From a checkpoint of a small class-conditioned image diffusion model.
Model: 3.93M parameters, 32-pixel images, norm groupnorm, activation leaky_relu, widths [64, 128, 192].
Training: muon at rate 0.005, 7800 steps, batches of 256.
Data: trained on Sentinel-2 satellite tiles (TerraMesh), 72500 training examples, 27.5 epochs.
Rows from block 2, named by matrix and row number. Rows with one number belong to one channel. Each number is 128 + 32 x the weight over its row's rms, rounded and kept within 0 to 255. All counts start at 0. After the name is the row's rms in percent of the matrix's.
# convs0: first 3x3 conv (model.enc.1.0.convs.0.weight, 128x128x3x3, standardized in use), inputs 110-119, a 3x3 kernel for each
# convs1: second 3x3 conv (model.enc.1.0.convs.1.weight, 128x128x3x3, standardized in use, transposed), outputs 110-119, a 3x3 kernel for each
convs0.57 097 [114 149 164 112 126 208  98 142 226 172 147 123 133 138 147 167 121 119 132 125 140 117  79 110  69  91  82 139 134 157 166  84 136 184  76 104 129 133  93 110  63 162 155 187 172  97 138 113 153 136 152 118 164 129  44 133 128 123  74  95 154 144 141  97 119 144 113  94 182 127 136 131  83 125 115 140 145 118 155 188  82 136  85 111 154 137 130 142 135 120]
convs1.57 067 [155 166 128 168 159 139 132 123 153 150 135 151 177 126 100 159 146 190 132 115 126 151 109 135 140 142 153 137  99 139 109 124 168 136  90 113 171 151 147 171  95 179 151 120 158 111 135 156 104 153 112 132 152 142  78 119  98  80 117 123  99  96  94  99 104 103 130 128 124 126  87 108 122 111 130 100 154 128 105 154 114 109 114 126  59 122 141  64  88 140]
convs0.58 104 [114 183 111  91 109 194 102 136 140 121 145 131 107 165 148  84  91 114 126 115 104 123 147 120 138  85 158 147 131 100 158 142 185 117 138  99 138 110  74  86  68  71  30  90  83 101 161 126 116  81 152  73  74 144 104 129 147 136  91 160  95 101 131 182 143 189 143 169 150 134 153 133 140 150 149 163 172 123 136 160 125  90 145 128 132 131 160 136 106 112]
convs1.58 141 [130 150  60 100 104 128 131 108 106 110 104  98 168 117 144 135 138 173 132 138 139 124 128  94 132 144 147 143 151 144 131 116 132 104  97 103 122 152 164  98  85 155 114 122 153 150 167 164 235 204 171 221 211 163 141 143 146 174 105 141 101  93 105 103 100 120  84 102 127 106  85 125 137 158 140 119 166 180 117 140 143 136  98 132 158  83 123 167 134 132]
convs0.59 106 [128  45  86 180 195 140 121 158 138 158 127 141 209 136 181 118  55 112 164  93 127 123 129 141 116 131 107 115 107 137 163  97 115 131 136 119 144 121 104 139  60  55  80  93  83  89 119 139 188 158 142 136 119 127 190 116 104 165 141 130 156 119 124 151 160 114 161 184 155 176 136 145 165 133 129 172 149 139 127 122  81 149 128 109 164 149 116 137 126 152]
convs1.59 152 [ 88 147 163 104  67 151 105 124 109 103 110 159 101  97 163  93 132 136 110  90 108 100 105 105 116 125 108 113 140 100 204 174 117 167 121 103 135 116 117 150 127 111 143 122 109 119 129  93 114 124  82 105 119  76 134 139 123 124  61 112 142 133 129 108 122 123 152 181 128 152 140 131 136 126 139 142 152 105 122 156 136 120 133 161  71  95 242  89  90 161]
convs0.60 102 [167 157 131 119 110  85 110 155  96 133 162 115 140 162 133 129 157 123 145 146 122  51 117  44 148 168 110 187 199 130 118  90 133  81 107 188  82 118 176 190 168  85 133 103  58 165 133 110 136  94  95 105  93 102 128 125 102  81 176 163 150 185 126 100 135  87  83 120 165 129 152 157 168 118 120 131 141 113 136 107 119 153 139 140 186 159 193 158 141 129]
convs1.60 123 [105 131 121 130 122  81 148 114 116 151  87  66 157  84 136 139 149 112 140 144 142  65 109 110 157 151 133 171 161 198 142 151 176 154 165 159 133 116 151  86  88  71 164 120 128 107 135 109 169 155 167 125 191 155 130 132 133 141  66  71  99  72 111 112 106 148 146 142 124 182 111 130 131 188 159 146 187 136 176 103 115 153 118 156 158 138 187 102 170 161]
convs0.61 099 [ 99 103 102  96 102  97  95 104 111 103 111 133 115 117 108 101 106 120 101 109  91 147 106 107 131  91  85 108  94 102  91 129 128 169 142 139 169 209 156 198 253 181 133 187 169 128 153 143 145 158 166 129 134 148  93 138 139 123 165 124 129 122  87  32  61  48  91 101  58  76  87  59 127 108  97  71 112 106 105 120 130  90  81  57  68  84  64  94  90 113]
convs1.61 151 [124 114 104  83  47 104 121 166 127 158 142  82 173 170 118 110 121 103 120 117 120 156 136 139 102 112 105 103  73  95  75  72 118 117 134 123 101  84  74  94  75  66  77  73  69 146 128 132 194 175 168 166 178 159 103  79  85  80  22  38 117 129 113 101 113 102  75 104  93  97 100  71 199 192 186 219 217 192 188 190 195 121 121  92 141 171  71 108 160 128]
convs0.62 097 [132 104 140 107 178 111  77 160 124 196 139 140 171 196 124 164 154 149 139  81 134 148 132 135 166 145 151 149 117  91 186 147 122 163 121  98 152 118 163 160 143 144 172 146 126 147 135  89 142 172 128 145 179 166 140 185 126 198 156  85 136 116 123 146 110  95 110 105 116 103  88 100  79  90 130  64 133  96  59  85 117 160 183 142 161 159 106 167 148 122]
convs1.62 100 [174 128 105 118  86 140 121  69  46  91 100 181 148 206 155 121 162 150 117 113 132 130 106 184 135 121 142 147  90 144 171 158 146  90 120 134 143 110 139 112  69 119  91  57 109 162 134 150 134 119 118 125 128 131 155 157 139 150 122 158 159 132 119 169 117 125 154 127 130 104 134 135  93 112 105 115 100 136 121 144 157 121 196 167 120 223 120  89 141 117]
convs0.63 109 [147 140 196 121 149  96 155 147 148 192 166 174 116 167 160  40  94 118 122 134 126 133 123 134 125 117 121 123  95 110 155 114  38 112 167 139 141 156 189  78 131 119 113  89 136 182 255 247 107 161 192  19   0  32 134 132 151 164 188 130 173 170 136  88  39  14 118 122 106 195 219 140 187 141 134 144 133  87 110 154 144 113  72  69 170  86  92 158 157 153]
convs1.63 115 [ 97 109 111 106 167 153 219 174 129 151 132 149 151 107 147 120 131 155 114 105 154 118  99 149 103  97 110 156 166 132 106 137 160 116  82 105 142  87  95 169 128  93 166 152 133 139 123 120 156 177 163 128 164 169 135 139  97 144 111  94 181 159 120 105  95  94 149 139 142 166 166 125 144 179 182  85 118 147  50 106  93 129 146  99 149 118  99 173 181 113]
convs0.64 110 [ 99 104 111 152 176 103 131 110 160  81 123  82 122 131 158 171 142 111  86 175 135 155 154 127 172 129 143 104 130  73 145 154 151 148 112 175 112 109 161  62 125 104  98  91 117 144 188 176 171 113 160 143 135 152  84 100 109 186 164 151 209 132 180 105 110  83 100 165  89 190 206 141 134 102 116 116 138 124 100 143 170 124  78  98 153 113 134 133 125 167]
convs1.64 096 [137  65  58 166 116 182 183  76 188 104 118 167 124  95 137 143 105 123  80 147 138 123 116 129 105 103 148  52 109 101  79 140 119  97 155 185 202 180 186 148 157 128 138 104 146 104 151 138 157 132 131 154 154 165 140  93 154 112 134 111  89  90 119 117 107  88 124 127 125 109 129 106 134 141  93 141 130 131 135  97 115 131 149 156 103 117 133 169 134 145]
convs0.65 091 [ 97 131 160 117 123 160 153 164 144 121  90 158 101 116 133 149 168 161 147 135 162 144 141 110 151 135 112 119 128 113  73 171 166 135 187 162 120 116  82  95 134 154 154  62 100 118 139 180 150 161 148 149 156 166 145 169 172 157 121  91 161 138 106 156 151 145 157 147 143 115  94 138 136 138 138  63 144 117 108 128 134 101 130  89 141  93  93 108  80 108]
convs1.65 108 [140 193 171 166  96 146 138 161 177 143 104 166 151 129 115 153 136 146 135 153 134 129 127 137 175 168 162 172 116  94 150 149 157 136 176 116 159 175 147 142 131 137 120  95 112 109 148 126  86  95 109 105  81 107 122 157  99 143 157 156 167 127 122 112 127  87 173 143  91 125 124 126  76 103 116 121 167 135 121 146 139 163 143 194 166 186 116 148 110 129]
convs0.66 104 [111 135  66 157  70 104 107 146 152 149 132 116 146 107 154 105 157 101 159 140 165 159 160 153 141 125 141 193 111 111 131 116  71 103 167 131  95 145 168 101  55  97 103  97  96 127 117 101 134 107 115 116 120 143 152 135  92 126 101 110  92 168  81  51  96 135  93 124 146 113 121 141 169 160 159  98 114 129 161 124 146 123  88 152 162 142 137 154 152 148]
convs1.66 120 [ 94 185  80 156  85 102 110 149 114 110 132  69 155 130  94 165 139 181 114  99 102  55  58  94 126 167 124 118 107 144 131 110 121 129  99 144 133 154 146 155 147 151 111 127 111 140 114 129 104 130 142 134 167 183  95 156 122 145 154 177 120 163 139  99  97 111 105 129 131 100 108  91 146 115  78 155 151 125 133 178 138 137 151 136 137 139  79 144 139 143]
convs0.67 104 [ 87 202 141 107 163 113  89 151 118 156 117 138  98 135 102 129 153 104 163 156 155 154 145 101 126 163 116 118 108 148  87 145  81 164 128 162  91  91  98 172 136 117  67 100 110 135 148 173  77 101 109 127  99 130 131 164 170 158 164 166  96 104 126 134 162 224 113 202 153 145 180 142 113 107 121 138 135 164 125 122 133 151 181 160 168 136 172 175 152  78]
convs1.67 101 [164  60 135 167 107 161 187 163 109 107  72 175 127 139 183 114 116 156 145 114 119 156 118 177 171  79 111 129 140 102 123 129 111 159 115 107 102 104  95 132 140 120  92 109 147 146 108 111 119 134  91 135 140 163 123 131 100 118 172 139 130 132 101  95 126  98 144 151  91 127 128 133 127 139 121 132 150 133 143 136 156 175 147 102 115 181 130 187 193 169]
convs0.68 098 [ 79  97 116  52 156  95  84 139  93 131 159 140 161 141 138  98 131 155 133  90 153 159 117 163 129 130  84 128 194 131  90  98 173 134 115  87 141 128 151  81 106 108 142 127  93 145 112 131 161 135  94 122 135 192 113 118 173  97 117 123 119 153  98 151 141  99 164 185 156 148 117 127 150 180 119  85 129  76 143  93 122 142 183 146  51 169 131 144 194 146]
convs1.68 080 [163 130 102 150 111 132 131 121 141 136 126 123 116  69 101 121  95  96 153 165 161  80 127 103 127 150  97  97 127 163 148 131 157 141 163 152 167 130 142 133 118 122 128 104 108 135 129 120 170 122 143 156 160 149 115 114 122  97 139 166 128 127 182 110 123 119 116  91 119 133 146 143 104 119 147 114 136 137 118 129 170 153  85 106 125  62  97 108  96  93]
convs0.69 100 [174 153 156 141 147 145  25 132  93 145 132 156 106 124 125 138 147 124 125 153 118 144 177 111 110 117 105 146 210 134  88 182 160 157 149 143  74 157  88 205 138 135 131 144 178 147 153 158 143 162 131  79 135 135 107 132 147 163 114 145 148 132 172 128  68 132 104 160 127 171 152 167 112 157 103 100  89 135 115 153 119 112 124 114 100  95  90 120 159 137]
convs1.69 080 [150 117 174 198  50 115 134 100 124 127 118 163  75  78 117 145 109 140  73 132 127 116  76  89 134 141 153  75 129 132 153 129 119 149 163 137 147 164 174 167 106 143  99 100 152 119 137 110 131 133 145 140 122 114 127 141 129 102 154 156 112 127 126 110 117  87 144 105 126 119 121 121 140 119 109 134 117 128 141 130 145 106 136 103  96 144  70  93 174 117]
convs0.70 103 [129 162  94 124 129 146 123 111 159 134 154 138 117 163 141 115 170 146 202 115 150 180 134 126 148 161 104  67  70 140 116 139  85 106 129 138 146 164 153 158 144 144 125 135 101 104 153 161 103  76 138 135 153 140 123 174 136  82 143 159 127 118 164 136  87 157 144 177 178 137 159 133 117 111  88 153 144 121 103 106 146  61 137  86 106 145 228 121  93 136]
convs1.70 077 [135  81 123 199 149 167  87 119 152 144 136 142 135  75 104 112  55 106 112 145 162 145 138 143 141 123 137  84  91 123 121 158 121  85 146 128 146 162 174 121  96 141 144 150 138 139  85 112 138 155 151 166 142 164  57  68  89 131 107 178 136  65  82 138 118 104 136 139 104  53 101 157 114 109 131 138 122 180  81 112 124 133 100 130 149  99  82 120 124  97]
convs0.71 090 [164 135 139 124 125  85 160 123 145 150 118 130 119 106 121 156 184 168 156 104 158 117 129  98 165 108 149 199 144 112 138  99 134 133 134 132  63  81 167  79  60  41 132  77 139 158 108 127  91 103 106 123 110 103 141 107 136 105 132 162 143 131 107 156 137 133 139 125 121 100 119 102 141 154 119 125 124 100  49  97  69 147 155 146 128 119 159 104 125 147]
convs1.71 101 [ 99  84 117  86 123 109  71  69  67 159 118 110 146 133  88  84 101  81  77 138 141 118 118 159 131 135 142 159 126 127 145 141 134 126  99  92 116  98  96 132  71  82 134  97  94  87  96 115  94  46 100 101 103  97 143 100  76 130 160 143 115  81 113 156 129  91 146 133  99 123 117 110 117  93 105  89  85 104 129  98 119 169 149 141 115 172 168 153 191 147]
convs0.72 104 [114 171 138 129 199 148 188 144 106  75 106 101 125 138  86 108 112 170  90  87 125 114 151 207 133 135 137 113 152 131 155 104 157 161 152 137 137  62  50 112 110 127 145 121 111 129  88 150 130 138 170 104 127 174 152 136 161 103 100 137 111  89 131 111 156 135 148 155 125 142 136 125 135 109 138 143 140 122  53  91 135 117 151 118 121 141 111  92  81 156]
convs1.72 097 [161 116 131 117 118 159 125   0 133 106  95  96 141  98 126  47  72  61 120  90 116 166 167 151 159 152 154 164 171 135 169 210 174 106  87  98 126 138 149 133 131  87  61  72 112 132 131 128 124 129 129 127 119 120 118 152 147 169 124 158  93 108 104 125 132 121 109 127 131  96  78  89 108  92  86 109  91  85 154 131 145 212 171 159  90 112 111  75 119 123]
convs0.73 097 [149 141 134 126 193 191 125 141 186 108 132 130 157 139 124 187 133 118  99 167 194  91 113  98 129 145 160 174 107 166 153  99  70 108 128 121 192 127  90 178  97  99  47 101 126 139 136 137  68 139 167 139 153 143 120 137 160 137 169 174 118  94 138  84 145  98 167 124 164 141 124  88 137 147 144 162 117 140 142 137 108  85 141 137  31 114 157 136  70 164]
convs1.73 088 [213 133 117 149 125 143 157  68 111  93  69 119 139 155 128 148 117 130 115 160  98 164 186 145 138 167 131 128 118  56 116 124 131  97 106 136 118 125 145 114 132 150  87 124 150 106 120 108 102 113  96 128  96  93 162 166 168 150 131 161 140 155 175 177 159 140 153 173 116 121 149 107 110 108 153  84  88 134  79 134 155 173 133 152 121 142 104 114 104 139]
convs0.74 105 [154 126 138 113 119 111 133 110 141 131 156 122 166 177 159 137 141 128  99  99  85  82  69  56  94  66  65 166 137 195 165 167 163 200 135 179 134 133 140  98 108 115 155 126 148 114 101  97 130 154 166 140 113  95 110 171 141 131 131 132 109 150 162  59  90 104 131 109  96 111 115  87 159 133 198 172 134 171 139 155 121  89  98  94 107  76  80 122  81  93]
convs1.74 118 [121  79  52 110  68  89 133  36  72 110 134 126 113  67  76 105  86 131 122 145 131 153 207 168 137 164 150 145 139 132 161 160 139 136 117 146 108 115 103 116 144 153 138 155 141  70  69  70  28  48  48  67  45  49 179 180 142 124 147 137 134 142 132 139 155 119 174 160 127 168 154 129 128 124 124  83  58  63  99  88 122 156 151 165 144 170 168 160 175 181]
convs0.75 095 [186 131 105 181 217 161 141 128 180 149 157 163 108 166  99 134 159 119 153 106 122  76 102  84 134 122  83 114  95 126 204 126 160 110  89 151 139  90 147 157 152 103 134 154 139 153 103 145 120 115 126 165 165 140 189 140  95 169 198 173 122 146 114 144 189 186 146 183 201 123 143 108 130 162 139 171 174 145 118 140 162 114 164 168 160 181 170  69 131 140]
convs1.75 072 [105  68 107 156 144  89 196 122  57 143 114 111 144  99 151 155 102 149  65 128 128 106 158 147 147 181 171 125 109 130 108  91 123  93  80  96 117 106 114  85 109 114 160 131 117 132 103 131 165 125 130 161  91 124 180 144 133 162 170 152 120 124 153 127 119 122 203 164 194 159 147 141 154 147 169 129 104 157  88 101 103  91 130 154 117  76 119  85 129 104]
convs0.76 095 [ 76  65 141 171 136 131 202 126 163 145 128 108  86 118 142 141 129  79  81 212 145 134 164 163 169 174 197  95 134 160  85 141 101 111 105 103  90 126 172  86 118 138 124 139 105  92 130 168 104 146  81 136 146 100  80  96 172 119 167 134 147 134 178  91 105  95 129  75 139 115 119  94  87 102 117  98 105  98  96 101 122  80 104 140 114 130 137 106 167 156]
convs1.76 067 [170  93 151  91  68 185  79  25 142 153 116  89 156 112 138 105 120 126 139 136 124 123  71 112  79 105 128  99 114 126  86 106  95 110 168  84 143 157 138 128 127 127 119 144 117  86 101  78  97  88 133 107 103 104 135 143 165 147 141 142 167 131 157 108 123 131 137 123 157 129  99 122 133 110 117 138 130 109 148 138 102 174 138 117  89  91 116 144 126 147]
convs0.77 095 [163 163 116 150 129 143 141 166 110 140  74 111 125 158 145 132 130 109 103 148  70 126 174 137 110 143 125 171 123 174 145 154 128 116 121  75 110  75 106 138 134 121 132 162 131 132 147 128 129 151 171 109 104 128 141 214 170 112 160 138  94 147 150 136 147 121 152 160 114 123 127 145 144 117 180 114 134 128 166  81  75 151 105  88  95 105  78  94 134 132]
convs1.77 081 [125  83 119  72  38 158  58  59 103 115 165 172 112 136 118 115 115 160  79  44 112  81  30  45 132  96 124 133 157 103 161 142 109 150 123 105 139 147 161 123 140 142 137 142 138 129 159 155 139 154 150 125 129 124 121 173 137 148 177 182 121 225 163 113 117 112 131 104 127 156 111 124 150 126 110 117 127 138 120 126 122 135 158 142 132 170 139  87 133 101]
convs0.78 098 [ 71  83 135 107 137 134 116 114 142 123  75 151 114 102 170 184  99 124 173 175 139 151 120 198 120 170 142 113 120  78 115 138  78 119 116 102  66 127 145 174 160 152 102 123  72 141 116 104 150 133 133 121 131 113 105  85  88 162 141  96  85 118 114 188 158 129  47  79 140 139 106 148 114 103 126 115 119 122  88  90 128 145 121 105  99 115 110 107 116 204]
convs1.78 067 [159 140  71 122 115 159  62 128  70 159 148 116 198 124 112 118 108  96 172 156 131 128 110  87 143 138 127  89 101 100 153 177 149 125 174 171 127 150 173 141 143 126 139 119 131 154 127 106 118 128  63 124 132 111 158 172 140 179 159 177 153 149 170 117 124 131 153 127 136 120 132 124 104 119 139 111 128 129 113  96 126 138 122 128 101 110  98 161 117 170]
convs0.79 104 [146 172 134  88 129 127 146 141 162 179 118 151 188  98 115 156 160 146 121 174 149 117 161 141 157 135 113  59 129  99 116 136 128  77 113 101 129 130 149  91  48  95 101  99  57 116 136 206 152 127 176 113  98 122  79 107 120 166 113 155 127 149 117 127 108  94 137 128 140  98 115 127 114 136 116 156 177 145 131 188 118 153 125 171 112 116 150 133 106 195]
convs1.79 116 [134 126 148  90 118 154 210 158  43 176 144 120  88  94  93 125 145 106 131 172 157 121 113 170 156 160 137  84 136  90  80 189 162 130 136 140 118 111  78 140 122  98 116 108 105 108 143 136 141 152 114 111 137 107  73 128  75  94 140 130 155  99 105 129 111 142 159 180 163 165 124 143 101 120 153 136 105 118 108 129 115 122 131 139  58 166 157 108 114 177]
convs0.80 099 [130 195  82  79 101 136 181 104 119 150 113 127 151 130 109 129 100  86 156 120 185 157  95 120 164 104 122 142 124 156  98 125  76 124  75  82 197 127 177 114 119  93 153 103 144 157 118 102 129 123 137 126 145 143 148 132  74 149 100 113 139 125 107  85 128 159 161 158  48 115 153 166 155 179 188 127 120 192 142 138 157 122 160 152 127 107 167  93 105  88]
convs1.80 079 [131 138 149  79  96 141 115  90 203 102 107 140 105  92 118 171 143 204 175 128 148 173 143 138 137 124 146  77  85  57 146  94 139 176 177 161 112 132 174 131 146 151 163 174 179  92  80 100 100  86  99 111 122 161 144 114 157 145 165 163 183 163 191 135 147 155 117 124 173 172 153 181 111 102 113 129 143 100 150 171 110  89 119  84  79 113 118 137 133 140]
convs0.81 084 [138 164 148 216 227 199 147 158 118 134 166  92 151 194 134 100 140 105 141  84 140 132 136 143  97 121 118  99 110 116 165 155 158 131 170 109 153 153 123 177 166 121 131 162  89 147 140 124 114 140 140 119 147 104 175 142 143 191 181 173  93 128 107 188 205 190 153 178 188 153 152 104 136 157 121 144 121 123 118 141 103 133 154 155 153 159 159 119 134 149]
convs1.81 077 [100 146  98 161 202  81  96 125  78 101 117 128  63  96 116 127 148 150  89 134 124  76 125 138 135 144 152 105 129 140  96  81  83  54  53  97 115  86 120 115  69  74 139  99 135 128 112 133 128 128 141 122 108 142 169 164 187 132 188 212 167 128 208 122  84  98 173 124 129 146 144 151 136 162 174 137 143 149 154 152 156  82  65 104  70  83  92  39  84  81]
convs0.82 101 [138 144 163 174 176  92 172 163 141 118 116 124 154 154 133 135  84 150 135 109 148 166 123 104 118 119 139 151 104 139 156 133 146 189 118 174 172 160  90 123  53  92  69  98 116 104 110  57 134 107 110 121  99  95 130  97 134 128 132 140 124 138 111 139 170 113 142 128 150  81 128 123 135 119 102 153 177  80 182 139 114 153  98 114 106  92  70 154 129  92]
convs1.82 097 [131 123  81 187  84 126 173 133 185 125  87 174  91 111 183 133 123 189  89 147 115 146 207 165 128 119 126 104 150 127  97 106  99 116  68 124 118 125 104 134 118 136 157  94 133  82 118 109  99  76  96 129 104 118 160 135 169 127 129 179 111 157 163 117 158 139 178 196 151 142 136 148  65  77  78  78 101 112 110  73  88 142 151 103 138 105 144 137 156 157]
convs0.83 098 [148  89 152  97  95 111 150 128 119 125 136 141 106 124 137 151 171 161 120 116 119 146 120  97 111 134 102 108 141 130 163 125  87 113  70 140  71 134 127  87  68  80 101  92 113 103  89 112 178 127 138 132 123 120 153 136 156 146 137  93 127 132  81 188 185 136 142 127 135 173 112 121 164  94 182 124 187 157 124 144 130 190 194 166 142 129 122 120 142  80]
convs1.83 097 [131  82 174 112 136 126 119  79 147 131 129 128 156 118  94 171 126 116 115 113 112 146 168 181 154 161 124 143  83 111 119 159 136 136 138 105  91  79  28  94 118  65  87 107  91 144 127 108 155 125 154 133 134 144 119 126  78  93 130 125 143 114 115 130 124 152 127 114  99 142 139 157  90 142 131 120 113 120 138 143 150 134 112  93 148 134 152 131 131 148]
convs0.84 098 [103 142 110 104 163  95 116 130 123 106 142  84 124 113 154 144 139 124  90 115  98 106 166 166 123 184 129 119 137 145 129 138  90 129 145 100  67 104  87  93 125 129  93 147 146 146 141 121 128 150 137  93 103 135 139 137 121 126 118 121 118  82 117  88 154  96 118 155 129 108 155 118 112 122 121  90 138 128 147 146 109 100 102  57  97  57 123 139  98 116]
convs1.84 069 [ 72 140 173 123 165 161 112 149 138  94  97 134  76 111 156  72 134 142 123 112 166  78  91 108 132  81  80 130 123 110 108 130 173 111  90 117 149 174 189 118 128 168 113 123 162 165 148 150 113 173 133 111 131 140 110 160 129 133 141 127 158 128 124 122  99 113 126 108 107 140 116 103 138 137 120 127 125 105 139 137 133 145 175 188 143 147  95 124 173 124]
convs0.85 103 [169  86 164 125 153 135 136 180 139  98 103 113 146  92 142  73  96 145 172 110 110 134 144 124 109 159 142 121 110  63 132 116  94 168 162  72 125 125 191 123  60 106  84 124  85 118  98  84 118 157 112  97 132 138 115 133 125 162  90 132 120 145  77 113 148 151 130 167  68 182 109 136 123 148 114  83 120 100 134 129  47 130 136 126 112  90 112 117 145 127]
convs1.85 107 [122 156 159 113 144  89 149 177 155 156 148  35 164 150  44 163 107  70 110 128  84 151 174 154 137 105 184 137 164 137  92 146 110  67 127  95 127 101  92 158 117  85 132  90  72 122 103  97 104  84  76  76  64 122 184 141 171  76 174 106 204 159 106 156 126  95 136 160 116  85 110 125  84  88 113  54  57 133 106 134 148 138 118 125  91 136 113 102 146 116]
convs0.86 107 [174 175 135  88 142 164 117 175 110 115 127 139 135 148 152  97 163 102 152 142 110 125 115 204  84 123 145 114 201 184 150 143 155  58 150  35 138 170 109  99  75 128  83 100 131 156 148 141 141 134 163  64 128 156 151 116 152 151 125 132  87 144 103 115 126 109 163 143 148 175 175 184 127 119  89 123 114  87 151 114  62 112 121 134 125 150  96 104 139 106]
convs1.86 105 [ 89 157 112 109  91 170  55 159 147 113  64  72 122 108 140 141 133 132 137 135 129 164 178 119 155 132 139 122  73  50 132 132  73 134 149 123 156 109 146 155 108 137 170 139 128  98 124  87  95 116 121 119 111 144  96 150 196 183 156 118 153 176 201 154 112  95 150 115 112 185 150 157  82  85 156  66  91 114  70  75 113 119 112  76 113  88  94 183 132 160]
convs0.87 094 [175 137  74 132 149 126 129 164 135 102 112 141 140 185 160 157 187 109  92 182 109 120 166 169 123  88 134 123 134 228 121 137 170 149  72 100 135  74 121 167  70 104  75 146 137 140 114 183 147 188 108 114 168 119 118 151 138 109 152 136  67  96  96 108 124  88 182 133  60 112 121 151 154 101  95 160 110 131 105  86  82 144 167  92 122 185  74 110 134 119]
convs1.87 083 [115 212 187  87  96 159  23  37  79 153 149 165 170 147 151 137 120 121 141 127 121 114 144 132 126 163 127 117 142 106 156 151 138 108  96  94 145 142 172 113  81 137 128 101 125 148  97 100 147 146 147 150 135 100 122 150 122 100 153 149 108  99 161 128 134  97 142 123 138 122 106  76 122 111 120  90 118 154  93 136 181 109  85  92  83  96 114 136  99 165]
convs0.88 100 [137 125 106  96 122 129 182 103 147 142 135 130 152 164 103 111 120 124  83  86  92 125  96 128 105  95  39 128  91 130 111 160  94 159 132 192 118 104  86  84 123  67 135  97 183  89  75 131 134 131 126 123 101 121 140 124 122 140 156 132 170 123 105  91 136 124 177 136 155 153 130 131 141 168  84 147 122 144 149 125 122 153 151 132 106 176 154 110 124 125]
convs1.88 087 [145 163 157 174  95 113 162  66 194 125 134 195 111 115 139  88 145 112 104 122  89 159 140 146 111 150 125 131 129 136 123 162 162 167 148 139 143 143 154 125 133 147 125 113 156 120 151 125 101 122 134  67  94  99  96 128 134 129 115 144 156 109 162 154 151 149 151 159 177 138 129 114  89  91 144 100  85 133  92 142 118 169 111 107 174 161 145 164 134 164]
convs0.89 105 [170 100  87 165 121 128 121 144  96 123 134 109 118 168 189 106 129 100  86 124 158 149 132 134 139 157 137 117 166 151 116 170 111 155 192 140 128 188 144 123 107 171 114  99 119  91 141 134  99 134 134 113 132 140 126 109 150 142 136 140 128 120 104 161  93 123 141 203 169  87 104 185 143 138 138 166  91 134 139 191 139 165 123 107 193 150 160 165 145 140]
convs1.89 077 [110  70 254 113  62 144 105 132 189 102 127 122 104 148 136 128 123 131  90  97 108 120  83 145 127 108 136 124  97 142 138 122 115 113 114 132 123 127 150 124 134 141 119 166 163 134  76 123  97 144 141 112 132 130  91 133 134 161 164 214 140 117 133 103 106 104 133 139 139 118 128 148 147 123  97 166 145 125 118 152 137 132 122 144  87  81 149 150 109 103]
convs0.90 108 [152 181 137 163 165 207  88  90 116 175 136 135 155 118 139 133 148 159 136 165 122 125 182 127 121 200 161 111 111  98 187 112 164  96 120 139 116 127 122 125 109 138 141  78  96 174 156 165 166 143 131 151 106 122 112 155 107 138 136 198 136 137 111 138 142 116 139 145 102 123 144 140 142 120  99 151 116 137 143 150 140 103  75 130  97  97 142 110 145 113]
convs1.90 091 [129  65  88 108 113  63 176 229 142 126 125 130 110 101  92 157 127 139 154 158 121 164 144 159 146 131 171 189 115  99 146 145  59 183 113 109 122 128 102 144 137 129 161 157 143 105  89 117  89 104 109  89  98 111 112 155 132 115 177 171 178 157 170  96 139 133 141 197 172 185 180 122 103 149 116 122  88 126  52  67 114  82 112 159 140 142 120 141  96 102]
convs0.91 098 [146  81 133 154  75 126 166  93 127 130 170 142 115 157 135 122 160 156 116 123 127  94 148 147  94 173 130 112  57 101 139  93 116 141 115 115 112 130 112 137 113 153 105  86 144 102 124 156 110 140 182 124 150 166 155 132 135 163 112 159 178 161  99 146 164 139 126 151 112 149 119 170 130 120  96 120 127 152 113 150 142 172 167 141 146 165 131 138 136 152]
convs1.91 082 [135 126 100 214  61  91 185 137 100 151 117  66 130 120 118 142 112 153 143 170 168 112 128 153 122 119 156 132 166 169 130 137 162 108 168 106 129 144  92 143 145  78 140 130  83 131 118 129 157  96 118 146 116 133 140 106 155 146 118 177 110 105 180 149 135 111 137 153 150 141 122 147 137 119 130 139 115 154 129 123 154 138 146 112 129  94 132 112 123 187]
convs0.92 088 [126 158 150 109 135 104 165 122 112 155 105 166  99 149 172  95 141 127 103 155 106  94 135  93 135 164 143 149 129 157 115 112 152 106 154 109 142 142 101 126  70 124 121 153 206 162 122 109 127 100 143 115  95 124 106 101  81 135 160 138 136 183 188 128 112 127  95 121  97 113 123 141  95  93 172 105 108 139 132 157 137 104  53  86 163  88  65 152 125 150]
convs1.92 122 [112 145 160 120 135 113 130 128 141  62  97 174 121 115 117 194 142 152 130 125 120 149 150 143 124 122 104 152 148 135 149 119 115 137 151 159 131 154 149 149 137 145 123 108 149  87 112 132  91 152 102 136 101 110  91 128 146  92 150 172 119 108 156 110 107  88 146 150 128 135 111 132 116 129 119 109 160 120 106 100  90 159 158 146 170 162 142 124 113 127]
convs0.93 106 [108 114 195 156 122 102 124 160 166 132 117 135 117 132 153 175 102 104 111 164 153 150  85 158  74 115 141 113 168 113 135 162 132 106 110 191 159 113 154  81 169  89  94 114 147 123  98 132 134 120  84 126 154  99 111 137 153  91 123 115 175 132 147 162 119 177  85 146 170 114 144 116 115 168 134 130 165 156  98 159 192 167 130 123 104  95 125 107 114 101]
convs1.93 107 [ 79 138 144 168  59  98 156 133 194  90  80 155 118  86  94 145 128 139 150 178  95 163 167 169 133 145 140 119 137 121 145 125 138  91 171 117 129 116 122  99 130 175 121 107 159 129  93 136 119  85 123  91  77 129 153 125 129 161 122 165 115 118 163 108 166 136 149 187 169 140 146 132 106 102  98 102 109 107 111  73 105 133 147 157 106 149 200 103 146 164]
convs0.94 101 [147 126  75 187 180 104 182 144 181 128 148  91 154 113 157 115  97 133 148 132 166 158 200 191  63 152 138 105 107 115 131 123 211 152 169 124 150 121  74  98 150 145  82 123  77 128 160 170 121 141 156 119  90 124 125 119 143 130 141 183 121 139 147  86 148 105 148 115 118 109 162 126 152 129  94 101 123 137 142 130 103  73 124 107 131 147 117 179 109 120]
convs1.94 082 [177 113 174 187 147  99  98 113 103 123 114 152  95  78 121  99 106 128 132 110 147  74  52  94  75  80 130 145 100 125  99 108  61 145 123 150 140 192 175  95 152 165  99 151 154 118 112 125 133 138 145 149 144 141 131 150 151 103 160 171 141 141 129 101 130 108 114 110 122 125 110 129 128 132 111 136 166 128 174 146 157  93 123 116 105 123 113 147 120 122]